config.toml
arch = "xception"
model = "multi-label image tagger"
dataset = "photos with spoken descriptions (Open Images, Localized Narratives)"
train_examples = 203450
image_size = 48
crop_scale_min = 0.5
horizontal_flip = true
color_jitter = 0.1
norm = "batchnorm"
activation = "mish"
depths = [3, 6, 6]
kernel_size = 3
stem = "deep"
widths = [128, 256, 512]
num_labels = 250
mixing = "mixup"
init = "kaiming_normal"
residual_init = "zero_last"
optimizer = "soap"
beta2 = 0.999
lr = 0.0036
beta1 = 0.95
shampoo_beta = 0.95
eps = 1e-08
precondition_frequency = 32
max_precond_dim = 1536
merge_dims = false
one_sided = false
adamw_lr_other_params = 0.00094
steps = 8900
batch_size = 128
epochs = 5.6
lr_schedule = "linear"
final_lr_fraction = 0.1
warmup_steps = 440
weight_decay = 0.2
adamw_weight_decay_other_params = 0
Rows from block 4, named by matrix and row number. Rows with one number belong to one channel. Each number is 128 + 32 x the weight over its row's rms, rounded and kept within 0 to 255. All counts start at 0. Numbers have three digits each. After the name is the row's rms in percent of the matrix's.
# convs1: first pointwise conv (model.blocks.4.convs.1.weight, 256x256x1x1), inputs 128-255
# convs3: second pointwise conv (model.blocks.4.convs.3.weight, 256x256x1x1, transposed), outputs 128-255
convs1.20 105:118160133209135075169118131118120105189154065116148114163148194157173082147115121046156104133135134094126126115169112050168117130116108138099118116087105097116091113094104103164070085114143175169127125119109076112091111119208158144148129133070134115136152087098113122113085070104140129128093075138070099065038147138116116112071131140134184083153092137120121128130187114155115095111122
convs3.20 105:086099135164184112165062184126123141136162143102129103180114111117124170161146127103113112106127191164106129148145129127141138121096156110198161154090117142152127103089137137153134169130137070137090207159098121161132142125189101170103148153095152116134145123137127112138194115174147126134134188166140098093147113115114099145121113152113142140091150144091107143103087119161095160104163
convs1.22 097:089132115091168087167137161048158178102111155133129101097142126145104096172108135119189092094108173142118094113086064140071113095134159137121112085175164112060103185100108120137132148130098144098136130129132110181074133065084145129138153110177178087155137111115137140110153121160124148139128101131168109157117079078113088118130135088241130138123110135090136080141153128169092148167122
convs3.22 095:130173082111135143164137159156148154122142084179119089136163125141101170156060160136131149124127149155102118094105147129133168119099110127117165095159176103142116097110127150128093174083118159119181134125022188139154152129145148153132158091107096099129127182070201098139155174194120113107087094121098107134090142199181131139095188151138112116100101090160121068124210088127135113126149
convs1.23 098:115144152152059164141106144114147059088091109115192146102156133158146137112132124093137155122089165123112153155153123118126163123151120144190149127067065069093144168097129171149101131125189132081134135103109161152155148151135109068172162121136119166125155138115141122172151168102143065089118153101090071183078114122100160100101123180102109059143193170098159125127172118130111080141119
convs3.23 095:113109163061123152119077132153140168098173110103131092078142115185124184100148073195147159092123135102060135189091048136102152127145122125115099091094093142128125069149158138158105154153128137134147080141098118110123084102140118077105141105089202143085103126119115138083096106121124172097185152138124112093154161146082137128141134173101170071221120166087137159198143172145161110121167
convs1.24 125:150132254099111235140075104124137140121129115116119148100106128142142130117148058121101132114116116136086123129112116104154128174173050105165129145116132084089133053052115150115120108148125113211099115135135015155132137131120152130136139148136125103113114142093131141138140100118089116145140121121122143114158124099170128132131127123126099129129150138156104160132173077155146079120109
convs3.24 115:141122137143133098111174163184153173106139125159159160175127075127095087129194140133142110126125116121121110103121131118110150157135096124087178161155085108175069220095087112087147119119120082170083109159083139056149133115121150115118184139141099124158155197147125102158116087151150095132148115081132128114170141180121066160105121215159146115076136087131127179140079083111098137098137
convs1.26 096:093103064137085100110148176144218102168090075156100103123094152187130097099062089120076166143110079130173113149071158086158139096105106178089098111108115180150127083162062065127150141142169171112146132126103084123133145113131101139108155111071156178139160192133188123150177122184148134076121214125142164061122145132108137102122196082086201161145130124104130161157137148138149089127099
convs3.26 095:116113129112134105139118131084099142073127164167112073110163131128050137121124138119131105126147120140120166134148132114099101094152090133173132158155165138104143078124064182147127158164154096114113136104176101106123100164147143153112183118143204144109087155142138111152111077077090087067131145151102133099157119162157173130115130121167061074155141162153116052134111124124141114167080
convs1.27 091:122169146141149106174181119132139118158121153144081152144141100099145166107163162150129121154084164075159121117104118142078125179133137096112126103118107148186172109162231115139103156142118184127155122130133144144115119155178115114124173104159160144160095087161211142131150120120146137134144115141127165131104115133201147151171097116144133128064132181083101051105068101165156097113117
convs3.27 096:086114144090144206199151106148161159139099119163142145099102141047140092080055124186142136131152072099113125121138136121142168031163083154132147188147106113095130080074163140183149138145096139131099124108072135111107126155139105170124100163123073124127089158136062166107139163131133148094079104117103138081136119125140178103214179101115120099176167206089089115183092124086108148136147
convs1.28 098:179149103077144111095144113118118162165175112155113121142161115153090124087121115200117058121172097106170117114103140134122098126098184099104128165110137151132120169142119169169093130152067196094126112139097158138174084081074148156134140183137094096126135110127125141125103079147118163096116092153123157162133102097168145103126104091102120059115141159188152053108134124116061168111145
convs3.28 104:182120128125096111122149117121089126148155145121101141077171172094147181123065167127067137107163098129181061128143126109099124114102087121120116079058131135137071228141074103157097154140083091132153097147174157182148172176081082126155116139146103130090193153100169100143120114135147119152125128155116131098131164128142172097139148086091089158126110123125158148107121107151167130186131
convs1.29 110:130090112125170183155108167133156220120126166105119117076158129146118130100156134157097117124099122121110108118137083130145149174096147091195101141137135118190118077141132127095160129105119146108144148184120193121093143149128164132084144120160131155078146117116119095055139049154135069116147120093105154138117159134116158120137141132120131083141126135161108117152131171105140088127085
convs3.29 099:120165135104097146089149152097131178175109112150120146165146117105085084125144127163129136115090184148126123098149074117149112166104127131143136160015179133131133101142107209057106121070140074122111110108181114156168147176075186145056181204147117158108119131127129177169175152111124065134124098080096107113172080125118112130134105109123149175134133127123087083106130118087171085139057
convs1.30 102:120111114121138125165082110110141120099148139125060130100102155159144156104162120137146114100204164163133095091080142081184150129126168141173101167156077146098167165106065141117146155169146127060166080120119107122091163127116193117138105113207129127172143106141123106138094090072179144129159093116138125155158095143143126144116125151102140139115194120122065071121128112134131202067147
convs3.30 113:175124125123101132119173140075095140159169123166169084118082139112131136145134142122138126143076144072178155135166130084131123111032142152101140175111109118140072134095133106139180128166163120101120122099136112129173143135126161078162176125162141096154195158136173122117159149145168144145111147063112114149188077140162120143136087108153112116136165113118118081116124157119160153135184
convs1.32 101:123114226121128079107080153104117138116132107102153037102075128110125081135111145095123205092098152118102173096148111107137101101084081152113128151153148090117127115141126131151060164093088081126140177098108157087188124120147116164119156118104105161092173163164200117105161159084107137087160118118147085113109105101103111131138144128199174095094132131143110114101166112134114152170124
convs3.32 103:085137118154094206094097111145114147124138179061183118119100090114188090197132150123100132154092132130178160158168122191150173153176147166111108101188100083096144088105119105134214160123174107121141140096151122152085083151111184059101116128118152167177105117135099095173111150135154127128105117096091152148117069103172111178143142092174172094116119082126086146126155109150094117115124
convs1.33 094:130113110156036150096126142114152108125058067137178156117111080204174157127123115097136128146110151118169126150105117097120059113141174134147126114093132141130122126089186124099105210115102104090176138072129160152106106118057172134071089150164089129072133059111116116115107120120112127151149085126149126160149147161160160141146121135155191136168158153094126132096156079079138141071143
convs3.33 099:151127106127153211139160081104146216113132190097158098123084143164139110141085159152154166151118103144148117130133160102111132092159119156075087123119164110136170158102174044160049124174119178181125110067122101188075156117194115162162111171114153150089101140127105121112099136149143120163121169164167097112143105098162150124125097163152130090187101157112127137164101136134156141150117
convs1.34 100:131150099146102100123149127140121110109110180174151125157104150099171135160153176202161100158126149126101162103121126040130129064079181121117124105186121120093153141098148115164123132099104099181183138119180115122141148126129107138159093190153057146123153126196134148143105098179124042163138164165115129137118096142151105087037094155119117173134098111114125117134102131107141104089125
convs3.34 102:180153137136148171134124111101103102181099150130114160116118165094139168188146103183162196142159152148141155095155128132162153117109132083143097043092177131095115168123078105107180127083046078132146140134090144146092224134091112135091146101170187108188140117128159137159116150067118124128240144134111139123115129130133154177197170140152134129130136137093119166139223119129145117149202
convs1.35 100:064117148123104097125146087092097049133128127119183119147154102159179161095064135116134152128141114126131102074172123145110114144105076144147076183136161140101108103128106124119170122110109137116151113119127091153141135172118096099142176159112091094158128137112071152147173119147141057112155157161149145152129175086122113082090164088111090044151115066139067135117145105141097103149103
convs3.35 094:084111166137130089123116169108129155127101141056127122106119139193070132139120115198117139135056071113176127112127172140162074121149086166139144203113132135143198118106153177146143126138169094163116121148189197158159081085119133142090111059133133137138130129128125160125133161178153200100122051085168140086094071119066091141106140183154127166124159158159104108089119101108156117138146
convs1.37 096:123079128163107062166120164072127062149100109153117116134147167129163110113095083160191181156129113143117092151104140073126124148116150168154197132135137169072148131098180194112163183120129112127100168151159124085105170122137119105134070098154172077149125112120115184185104127096178112133144202122146105143069093139138086106095125160085152175099086147128101131166121061048099126086063
convs3.37 100:184097095129159162073043118145140091170102055127130117130116135104183161057120129132126090087101141134165167104129115104181154126125090161121085129092164128153130108092078144116141114178093169125161173153142125130109131167129144140118117121115145125099145140104123144143131091111117091135178163094137099102128112160122134114112147147132107165087112148123045108142099176075242076122151
convs1.38 108:186143097183117119142112154141088127094132147119122151132106071123136085140117143122143129134017224122132133122149092202112121080106134126056135105087122117152140143127162078140132118103138133123093160103090146136090091106105152115169129106128152140084145182116134133096157153160067065084110173164149121108117108153091123075151055112154119064128147070110140098149102124125192091131136
convs3.38 100:140106157162133162123120116168158146094182144106126153086095063121140080176164089137116070167201135167115116105173121162107124128161138098146165068165150060118117115123083139120154128132163134087117115144132178139079150174129086104155182066168128117113144117124033155158137173137075078145108102156091172153103137139126132097097143125210133092112181209119164159094069095156096146098168
convs1.40 098:109098102122119097122138140134168131074126133171085145137119127120079136182140144158081164128103149156147093139080134149179118146147133161126145120098146131151098111122109115128165187110111151154120118113092081157128091107115134073110108099069155153145148124116143162129125141158063168069078103093117157116156124155113119067135165128162130065091091083106127166137130166133173057096108
convs3.40 105:230111173116132097126132217154159108106115142129154109144146187128139149159135147140129166235088166108142124108140153096172152120149148171185089103110126130098141113093178114112121110087144132079123127176096196146140161088118107112132121150185154187111090128133165122093157125108122148115160148129121157113130135131117162129127166126092144154104194096184112182120130146190082140134058
convs1.41 101:104126128145066130199127098124124122138090137168148174162146112141154131111121092062147116139120131129139116133103108134093174142169157076104199112093127122131133126165152172077132205128150106080147096125141109082131151125095146117152127097103151102139147130114141134124106108131133115184140122122089156143085075099109103139129088132114174165160144106142211146119133109125131137125110
convs3.41 099:151124105123116130111145120172086082140078141179100090111134164153105161133142108135182110122137165135068139166118060134079045130099099137099157102081118135092107083169206096086153098117122148182132113127104137141163163106110067098101165092124194130140127110126072074063103128155130135101138121151147075105137104113106123113112127173148161087138052126122064112095193094120160152135123
convs1.42 086:110213112110218108183135171136086109185160148151157148132120127105141129169197193164161095115200182056087102084142110098107111146067116122136126153127132117163128131132150128102113140140079097089140094062199163088124155138149162135150171099180173147154154156151169146110152111159109124123053126107065130118110126181125122161119165158118060157127152117146128109140132064080168150189142
convs3.42 084:149112104135103095185100196117125070125125157098098136108152101098177094138078183108102136142154109103221174124173110149163129117105146080145162166156132128143147130199074117123090200126125105117141156129139079190135152121088061123146093149114135172147140139106113138155162142155150115161100090134113165083062136145116149130093165118150134109124142185129032150200116126118144118194126
convs1.43 102:099169118173160154101142120118125180128152094137099091132100136113107117127187153137160122135090074082112110155139148061152066111194130159058111140142151138137136102091165143207122139106156200133148132080114104103124137102151148118122104149120113169176127141113100150107135130111115079096104115142066176112114076092093158094069171092178153092138112131175135152120140138138147127083126
convs3.43 099:140048144119126108203146082153150145143139144125170093101113117088169086101153152126156181149115120106152109148115134087125128077125132086194179141175129088108138079157158113137115089121168134156156095132125152131126132163169094106210140078144151134136089146129164120115102086064118160138159071142187128159093086156159096033136124144154097115086096112110109135116123173187167167128097
convs1.44 108:123161000146156112091123087141136081134109106160115128122147138134115139121097098119104131142161110145151109214096151115085144124137147196111091183138202120142134105123149132149128128117123156167141126142120093099126137107168119131140201162099123131130099163105113145108151103152106131124107055076136124140103107095116133124110158118105149135132135170163093129174121077149143136145120
convs3.44 118:149122067160114069183154092128154142196120115148126086120171140112152147169088133132085147190110164136094114123201088160145099141126109165093130067112183094141132132203119180104124137151161129065152122126106028101146117112168150107190051152132166152123123087153107114113148143165144113131085105180156077077159115115112137148182121114110078190123105099161128133077159116155154118158127
convs1.45 103:121126187147148113125102123189071103123137085123136161111130081100191155140141153135139144140137125130132082193109143101154140116129141084162123155133188144121155052117193134082133100133065160140152151132076201132101157190110083145105224171138122107127080193139140097157166162099148164177123196111188121078137121050121123130161122129095159133176128134136099105143135080136124120132116
convs3.45 094:132121122118144095113157186126114186195138144140068145110169113128125163100154188163190137124110052120151171088163169127174067081145166095142147149122176043143187142152067111184149139132105111104140119213121151133119106079162138155136113097091131140155124150139122108066118172147109108143100143070152169086112186106095133061039100092180094135149159100148109179150093127138140150153149
convs1.46 109:161105087133154061158140127077137126120126143107086138117154106136146188144148080181132075125111142143112120191060136147084144105155187124109133131141092127124118127145091176152169136092122064123127107135125147206117151138122235104157120103146160081125161132126098182175090107114094095131150126126112110173061107192119136139181163104097095150152118148078086112127159101093109084129121
convs3.46 108:198141173099120102152136101090146112118116085096082141116179147127116148071106082100151122150167120073152141122136126135122137093157102167159093102146222166112084098131093124179072157169126190110163096113124135176038172113132059175148132118118100137108086133184121093122150144139111128123118157117160136164123207108103139130122150088093096118120145111158071082134075118160098132071137
convs1.47 102:175158116109139112105115144132182110132186153151152138134162147235074148173145110116141071145091144120086133108101146180143118122081161144167178145162115111146102168118085141129184097104109159160085083163138150187171139131118199159161151146119114137101138119136087122108143108100146150110174120126135113125135175110103168140121172107145185133093159124065127131141100118103170097146158
convs3.47 101:117100122182148125097107103099138064064129128152105051153097155067147099130075137113076110094161118103139165178157169080159125126124175122132104138122084116130134110135069124109187087144100082102115170133118131197074097093062126191117151134088117141205111161140086117128085132135104119132145082192103123097147103140145102106076217144117119170083090161052122121119165160152162136100085
convs1.48 091:136101106163187133075101149108082146102098052101118103148145158118139158170118119101089118148139049102132097144082148154078160133151125171142104164120127126160102184142192164141118112146107125159136116123104144121089088112128105090066126135107123128126124123136097175199122132177150088114123109149153179115142124141121135093198093155101179196122103084133115133125107134127162139193187
convs3.48 094:114160136124108110174138112168109143153165092106172110174132145060100156090083152155067151109122155153122134058106113106120163118116128169161083079153094138142146090114074133138178140105168167171107135161159132069121151131092171114191129178085121142106140097132106106067056142072101131148126118105065065109131175109096097134098110104083156161108107104086158180132124191126135139110107