Weights of a small multi-label image tagger: norm batchnorm.
Rows from block 3, named by matrix and row number. Rows with one number belong to one channel. Each number is 128 + 24 x the weight over the matrix's rms, rounded and kept within 0 to 255. All counts start at 0. Numbers have three digits each.
# convs1: first pointwise conv (model.blocks.3.convs.1.weight, 256x128x1x1), inputs 0-127
# convs3: second pointwise conv (model.blocks.3.convs.3.weight, 256x256x1x1, transposed), outputs 0-127
convs1.80:104101112116116126149127152121111099098134150147141144115120165170108165128114100177151137088103132150131187110143132120109111091120160154157094138058118152122116136135148169137148097077098125135110129153155136149152127172135147130135075138141134126155124162153168128131123178136187131138155119106121118119121091100123133138144134149088137119145083105111114108142146121155143109112116
convs3.80:129114143131149128103105126129187140165107133136107100093102138129147103145174067144137118163115114139113135116120134144125161102105103100127140166127149120135140113131140127119126133125119134136088120133155157169104096121102131125086137142102125124086117121152106077117097098111147116136114133082113146126131099143092105106119172070127136124146172162117156110130177107155110133146165
convs1.81:110111115140098144153127138136082050125129112142136145116154090128157125125156128089118151129153117140093125171092100108161083144216105128148095136153150112119085116162154124106109085144163096066137139125129095132091171160115165135149136156161106085128157192099057156110149141086139072152147103129144136144123109122132134167129125084139091135096146143103120123146126128147161130100121
convs3.81:127131104142142082122109094161124137115112100148109077151124177142131099085103131089110115150089127149129129131138146105146142151127139133120109126148164141061121148120087124145118143149114137098140128128115122154127143135126158121131110106105119173132138136122089123117144110152096115110135117134116136124120114078146149105125127144139102128155118124149120156107128142098136147124140
convs1.82:162169163149175085129143151112111108120139130131134098126167061160132127121131113161136115198106148120143120109215131135088118125130163142155162197129145096157135133106168130105124127130089176148139147149067117140138122112111120113114147126124195138109169113153107119135116083135121142129153139189135103130112115095112111151140152106082157132107146125128131153124122134123138157113152
convs3.82:151164097161165133103145133142142139149140162194126130104101107129115151131101111104110101152157138127105138108105170127145092127132144122100161132134158111137109102125153094143096129145163153150119127129113113093175117132159129136144106134149125128124097122129136088132126110108102160106111137159144141186133133145162089106138133135116100172135139149103119118103094093136153101140107
convs1.83:134125135143099136113137127101130131137135070122115120126141146180111136095189106135126090160077128123125131158138120125100191158142125098187091121129120116149123130125152116104175144131160133108136128104115149140111095149175136158140120105135141155138110127118109093095098139108116107122109116171109152106134112115129112104144133109105119118140128129129103162133100131118128136119116
convs3.83:065157137121138153097168150210094182147122095137093129115155133130124139130083108118129149140129135158117116115151111126140139138128150134125161158142070117130098179155120128143128108136139136101129096139119128151132086107128110140178110112114145143124134149134132110152152154119153124113130122135091148123154146143095103164141102156107132181103152135169112108134122136125155138171108
convs1.84:122105131155161119175138142127148116092103161150102158121090121160118131153110138102083168135122157133114108111136125165115161151120092135154151158106098109119153154123147125090145113110134147146136165142166163134139104132126110115156127154120098119120127131127168079147122135155102133091133125114150142076120093070141097136115149127116151120123141134101079157170126167074140125129137
convs3.84:095105104136153132091153125172161094092137120162138137128129119065115151132117076141140131093113147147125114119131082138134124130120168139114103180139139125129127121128103160136142130093118125096141106113151127177101103115151126132144137115149149122120086123127144101135127130150136115150101147111127139109098147150149129110167121111144127159167139131162116139111126159139116051138107
convs1.85:162099150119075137137114166151103099106091140145106139129131131148102158155127101152094145116087110125083136126149121142172125095179161126093134131130102166092100116123099163122139142142113116095129127143121157092098197115128115164106149088121126143097153146147127099096158126161098122148162137132096117146106122131126111137164119142154133115147105118131106154124107125121134175091116
convs3.85:140156104124132117148168151105084150047097137081128138117137150101153124103114109118104150103106119113129165140120141109108127138126130122122117139125137129112122145164138166123108113134117141111096161133128155151131135130107084117099175129083146071116167100091150131150059182175088120153194154121060146087155102178096110128110112116157131161128125117160161104160140175106111150134100
convs1.86:145140115101141139173120128135139100136117137144108189123106174148175150146114113129079171132106120125107157141115128168133136147164121137125136116145110128150104132113136108139119108112126150177138136139089152133109165145120125118121185134104139081115127150138143170122167155119138050124170141134131119123105130133166117143128141105109158135138134160148155134156135163143143159109129
convs3.86:108111124141137128106118124140131124107142098143135141155107180151123089140107147122122129161119087103209121132131138127161115132126095119109119130124125162160106133142162163124123164115133155144103116128136105129132124147129113136130165144132130137137098156107090155148162106139072163131131118135094113142117150138113103154155137121134087133113105139117159127146134120131147153119107
convs1.87:141140170183096160089121086098126084084128147145123155176110115160126119117112144172118187105137143096091116143081127113116098123185126123145172137124128148178140089093120137112140120127131118064104141109152124181120116121128100145101140107165138109109136178124119100165102103141147125065112172117190154137122088099143143099133122129167113129134104136097107072150128135151105133117119
convs3.87:168116125139138166129147107109131154126159148121160118092134109128144121161125120116124104112166122148152176130130160157158116101138121120084158110140129129134113076113121141135138119154146084140125097102124118115111102159150138143105161128158149149151144161107130101161152129072119119112115118108090083105118130143122145129154130137090104132090180101148147168143123089119097159161104
convs1.88:106120114154109111131117109113144142110106129139087100146100113127111146108117136120140129153153172168127136112117140125110126145140113189101141149130134089158175105141134165106177133135153184102139151112130138144153113145091130175133119119150111101149131180146158113093149139142106112083145129168144105166120154115105141134148138120113141110108126082154102136127073129131160091138129
convs3.88:215125151092171125128132132092132144117142157129108095106110102134101084126153139120099092140108068140118114136147106114147130126138104107075088090123136117121132118130110134126127144139145145112173115132105118103129099091159113159143116132135167124148163137166104163146097108143098111119090134128100133113142206127120120085125129119124084120099122160115110083094090106138122132090157
convs1.89:124130199112155082183117126135139140138116148157134141145149090194142163135129136173132100108130081093133140118130123130149095175148127111134109107163110133102137148164166155157154146095116109078123111148138133124091141147145100127143143118178105115094103127115128147114177111107103151113138152099098151126123163164094154139146162146121120132099128123158168123159155130144119128169122
convs3.89:093164118119104067135152126106164089118113146110143142161117104161127138134122126099075120137152139109130137110146100159117143124183096074126135143131146141140159121160127111161114109086145140153147168086093143153128148166118106120096135116166121124119137189121146094144146191117175151134127119111126155080133166130099119114160129096159137133138136094141118184081136115104104118123150
convs1.90:123161133119129114150100140132127157111111117141137137134179128160123119099124141123150088165111103141143149113118124170123100131056091106107124124131118135133122123087107133114090113117153139137123133087127153133159135149100118162163149100146105151184111147113133121082104166158154102119104148161148127128152131162127136178109145150124136142105116143074144121132102084156151145108128
convs3.90:142182146114112084128125117108113121165126166126116118131132116113080121074158129159095129103104167119040131150079092126113148117150146128119140127136137105104164133193118128129139133181126133091157123158124142108147110116152154109137104146139136198153111088149158140131114119106118111141099122106150124107094121141135146114101106145100158115122116129136116102152140153149136107121177
convs1.92:146174147125128122145128135100136127098124166107143082131162180097109138134151151129102099124113142133123056120178122129151118088110109098159124125162138132103146137141128156074088102121180150101085112112112097147061125129083140129172157137138101101115127079154110119124124159120130124114128163177104100158116141146149127135143083111121169118118120147119127084164214140086159132124132
convs3.92:102122165140100167107096128089148116113158149123087128058134129077085152128128121135148136174138145149149075118121119098107119130121141118137096117153117150131118170158121123171151132110110175128198111126173108094110143162126152169087155147096174145122119143123121172167167115155102078107126103168147132138113155109118132158099153087108146122135181187129144119141163102176109188129103
convs1.93:103107093095168084084134117111118139165144111135145117101130086106129135087150111121123094153175136111145076124164133141141117133077138135139142148107107135171162128112123131134128166113097139162147129122115187105102135130137121117101104122153114146054167109071110123161144090110116156171107093051100128125154145137126119097130141099054088184144163142093120124116120142155138130160196
convs3.93:122118098156096106147149125110108075136136130138103130132136135130167127165107083124128134112125116121126125143118127171050107150135085097117132148110185100131154101164130141133154080101111124107101161102129157095123108144066079064120146105179137149106129117131162125173096128156143087119116112108106118108102124123098102152115158066127128122147096116067120165091100149185118049116144
convs1.94:128109097140102104151108169107160092106109124119133152120109121162112124155134122130151118122102084165105182139134127155168129143151087092128142122149137120142144113167146153119123122102156126086148175151146127102119115110116092115139093102104165145118108103130132110169109117142100127076151110144181138137125112129136161122126153132135131089087144069106109150142125122160121114136155
convs3.94:105155156089125136144140156127145134123126126117110146128119102093122130101112130145121088099119122159165100109138148162120141128130147109131126075154172109105146127134140116158145118165136147138100156138136193135124163184133120148140149119145135152148122126137117117153139098141133131118150129146092111147122156131133124101143141142128146127122172136155135170127133143182122120141132
convs1.95:119147116141145104169150081140117117075144103102113115053157139129124145128120092079133113085105164155108072133141149142137103121135162124141181080139143101152073099130124160168135172143081143171133115144046095088164117084127105167143165140111170115104122145106108119121162124089110130124132092187099121123130111091126126120104126138093162097132148122158143119165130150110137137126111
convs3.95:143103132133123139133118150136126088143080120132120174155129151119151157170111118139077156154158128149128160107150139103115102117130146105142155164132113135122108128115122140121131123112145156135151129113104144157113128135120116105130139100106117120131088121128098161104134167117151160168150141172118161145077098141165174091125108110102153143088115104124104131120106133102112107118123
convs1.96:119119120129153103145105086113117123119170160152133152129149043138192112144087140114109155127108115117121121131159121131083072109105135131134097136164122116134118148115096133153139144173149122142130095119155138138101140133106113152170142115160140111154071135128117103131131134147098130169128139086142159113135123114137095103111087124146134146110125097114112123167127112121076084090149
convs3.96:112115116130128156098143110144135074085123084151138123113087182162122171102120159128118083141166106138180151145155118098127115147116107128123150121135155130152146121152106165122143108124135128122111090123120124111081108142147136127120133115137146087119161107131165162135203127110134125090097089147110115136159149128135126129156137138109174155153075126096127159133099092099106131100158
convs1.97:147122116102139120109146161125114130108121164147172137114160123151145117138161121113150147117134123098118131150058146141136167106132109130158103079142143138132130141130147111149062147168099137119126116093122146126178156153114145128140128110108130150056137091161094063110115092132124152097135159106131145102111166122126138171145110154076160109099115162157145138153135155146139116098148
convs3.97:148148170156138150181108122081123083140140126136141126110183119105152107142126082120154127175161122127109169155143126142118121138136088103143215127083147081102133137127149117158141093157146131110134137095170182126082113125114159132145168154112150145141123163116119166121161153114129139080100101158106147143137057119131103111142055116113153133164102084123164159114126122147175152140100
convs1.98:113122127084085167136147077119106109127112122108144124132091121113119137128129121135095137112112111129089150144108099126142132092136100107159089142143124142110154137093109111111145115148158086133124103119144146127134114108105144134154104115142123122139148125104144129126087147118114110144110169102111119111105113111128126134108127111182132132124116113105141137095143156096093125128137
convs3.98:146129094119139105100121111144163181074109126126106145114119167156127093145134125138165181189159106145152130176123103147126148115145092104138117154126144158146126101144123129139110160095144132149081112112098108113124134121134131146130107138111121098107138086149139125130125118139133154144154113120105139137098118128152104152130153129162101117119157117126092137109117133154171154163129
convs1.99:134110115124068143138129135140141149124102147072108095144136162080188133123117125141122122141138109139154127127114115142177098113144144123096117119136138119155141124126092162111103162150133084123120143104119132113133134118103100146102116076138092097126115120105137161104120117132114129121142158129117108078127107183137082120129104169154111149158149142125131132117158153133149140160154
convs3.99:123175108144106152146138141141121130083171156147083116137151129128117183110171129106116103138162115132108157150101136140126135117125179090094036108081147132153124114065122138120159094097132164060081085153154035157179178170132097134153148098156189107113132128115073157127115089066184104092113126136116126148175155136125096140103086154151118149076124185151149129111128156139157156110090
convs1.100:111134092136125175106116089128115138158113151114113116152107068128121126100122137112116142113119150143123125114122141079153112136158134147113163134134121134143120121151105117057158108127111140086079113120124177111137099119133139132104127116125116127098125135122112112132087139177087097125104128148171125146166071108152101121082121087146133120144129140096116145105163128117106139105121
convs3.100:125110176116156087151110114099102139121151108135142121131110095132103148131111128104178152165135145140162107112120104121160156118111141104109142139136118112128124092133142128150137160118119103111126131104172142121164135123168137108108157105064113134130097171075155108153135127153129127139120127110119138109125174136118138122109111108091079105150137136115120170119127204122143152131139
convs1.101:148119134158135128121128128105088138096157133105106095128146111123138142105135124137165142136121171155159117102118122120157155077142152151128152130114157117167147097146123133109138132118116180115140143100134124156137153144106150160111144104061101100126127131123111159154118117133118100120150097160153098108122100132145120144110135127117117142142117085136139079119099167136137132166136
convs3.101:150124122139095136124096123136125138164138115111146182131151080091102120146135142105155113125134092143118089136138148125126165101128112138194132120101167124155155125140138161156117120118144136149177095130132122098119158140161135119142117122109157138167107110117128138142153096121109127135143149147116148119152115116120140140124169138099150122146141067141147166103080137192128134117117
convs1.102:128114076154143112096155102148128092083118138167141087105131121120123127158148084114145176143124124174118133141140149091155178129173159126196117135100116114091065120140165121078133106141120079085095190135105098092090117140152104166166112121077116143112137123102076096111114156138147109111110110142108125110108131110152104110073127053140108145108153091152145132156136138066189113140155
convs3.102:115068125107164182109139158095149068118118153166123162099131142129142140125163109135136188094060152108103160155157160059120116125137120131105124089133119089117135081099157160127107152129141116085164133120085127136120144129159105125135146136135104162106101111151142142153142135156114125077091119130147107112067105157114099098147118128161126129125122118112130125158088118168115090119149
convs1.103:121130204157144100118157137111153070079130075129114120143101168171144146141181132126109202069161139172151103163123135143103122160161143135125109074132153126066062155125097115119170108118119108127098136129108157183122119130108142163129098137121139151146137144087103125107106080128142100126135120132106144143150099042143147124119125095110133130136128143181111160138130116112162141146135
convs3.103:152122124100118145125144136138123109074150127182138134114105118147092123111125117181127113097148144080149165137124135144109155124127082102112086153164175089090141145126145124120114131122110129110124101111104142112149154151212111155148121145123111108119095167125127170117150115121142129072152115128105160126141154111161128121152106124175101128102156112124144104086130138098120150099102
convs1.106:158136106122159088105139122170144138113094126121121139140095164123127127139131127159128137131109064127103137074107117114110084153106134158154152103124111147131125146137058080130163127130129135139147087141140168136109159143103126170124117122126129142139133117129124180180093132124096132128118124124130097126135111127149128139125140152122124178121138131121168103130149103094150165152102
convs3.106:127143126147103133102139127112111102109153136122130114119092134141137111134163051148111138158114145141127151125074141148152104150130148112091126091153138114128111103118166149121071095137101136118115089099166119137142138142113164077143108149131118127113104120109153109182106148119102108141164146132125161130062133094157129151143138155178079146109109151139159116101137169167111099145173
convs1.107:112135072180174123164090088103136111137128102124126135143102116157143129094073090126126158148165149108150110145093127119123088131102175104141130164144106093092107124111134161148102095112129146153145106091185141198135101112134159123120103138146118139116145135124160100138112137119130148125146114144145113120156146131106123149139110152126157131153121122108145117150095153121110126139144
convs3.107:132112120100086141135147108130135124171160110168131116130105141112104118129097120148127142133097128149110075154107121143124092149113138114108112137166153136085134144139143122146083148124134104154151150083110122147121116128105118107120097141167135137115100130147149112103121107130108131090175099123147133148132110143135158138097148101112136105125151145103116163123109154168177125154124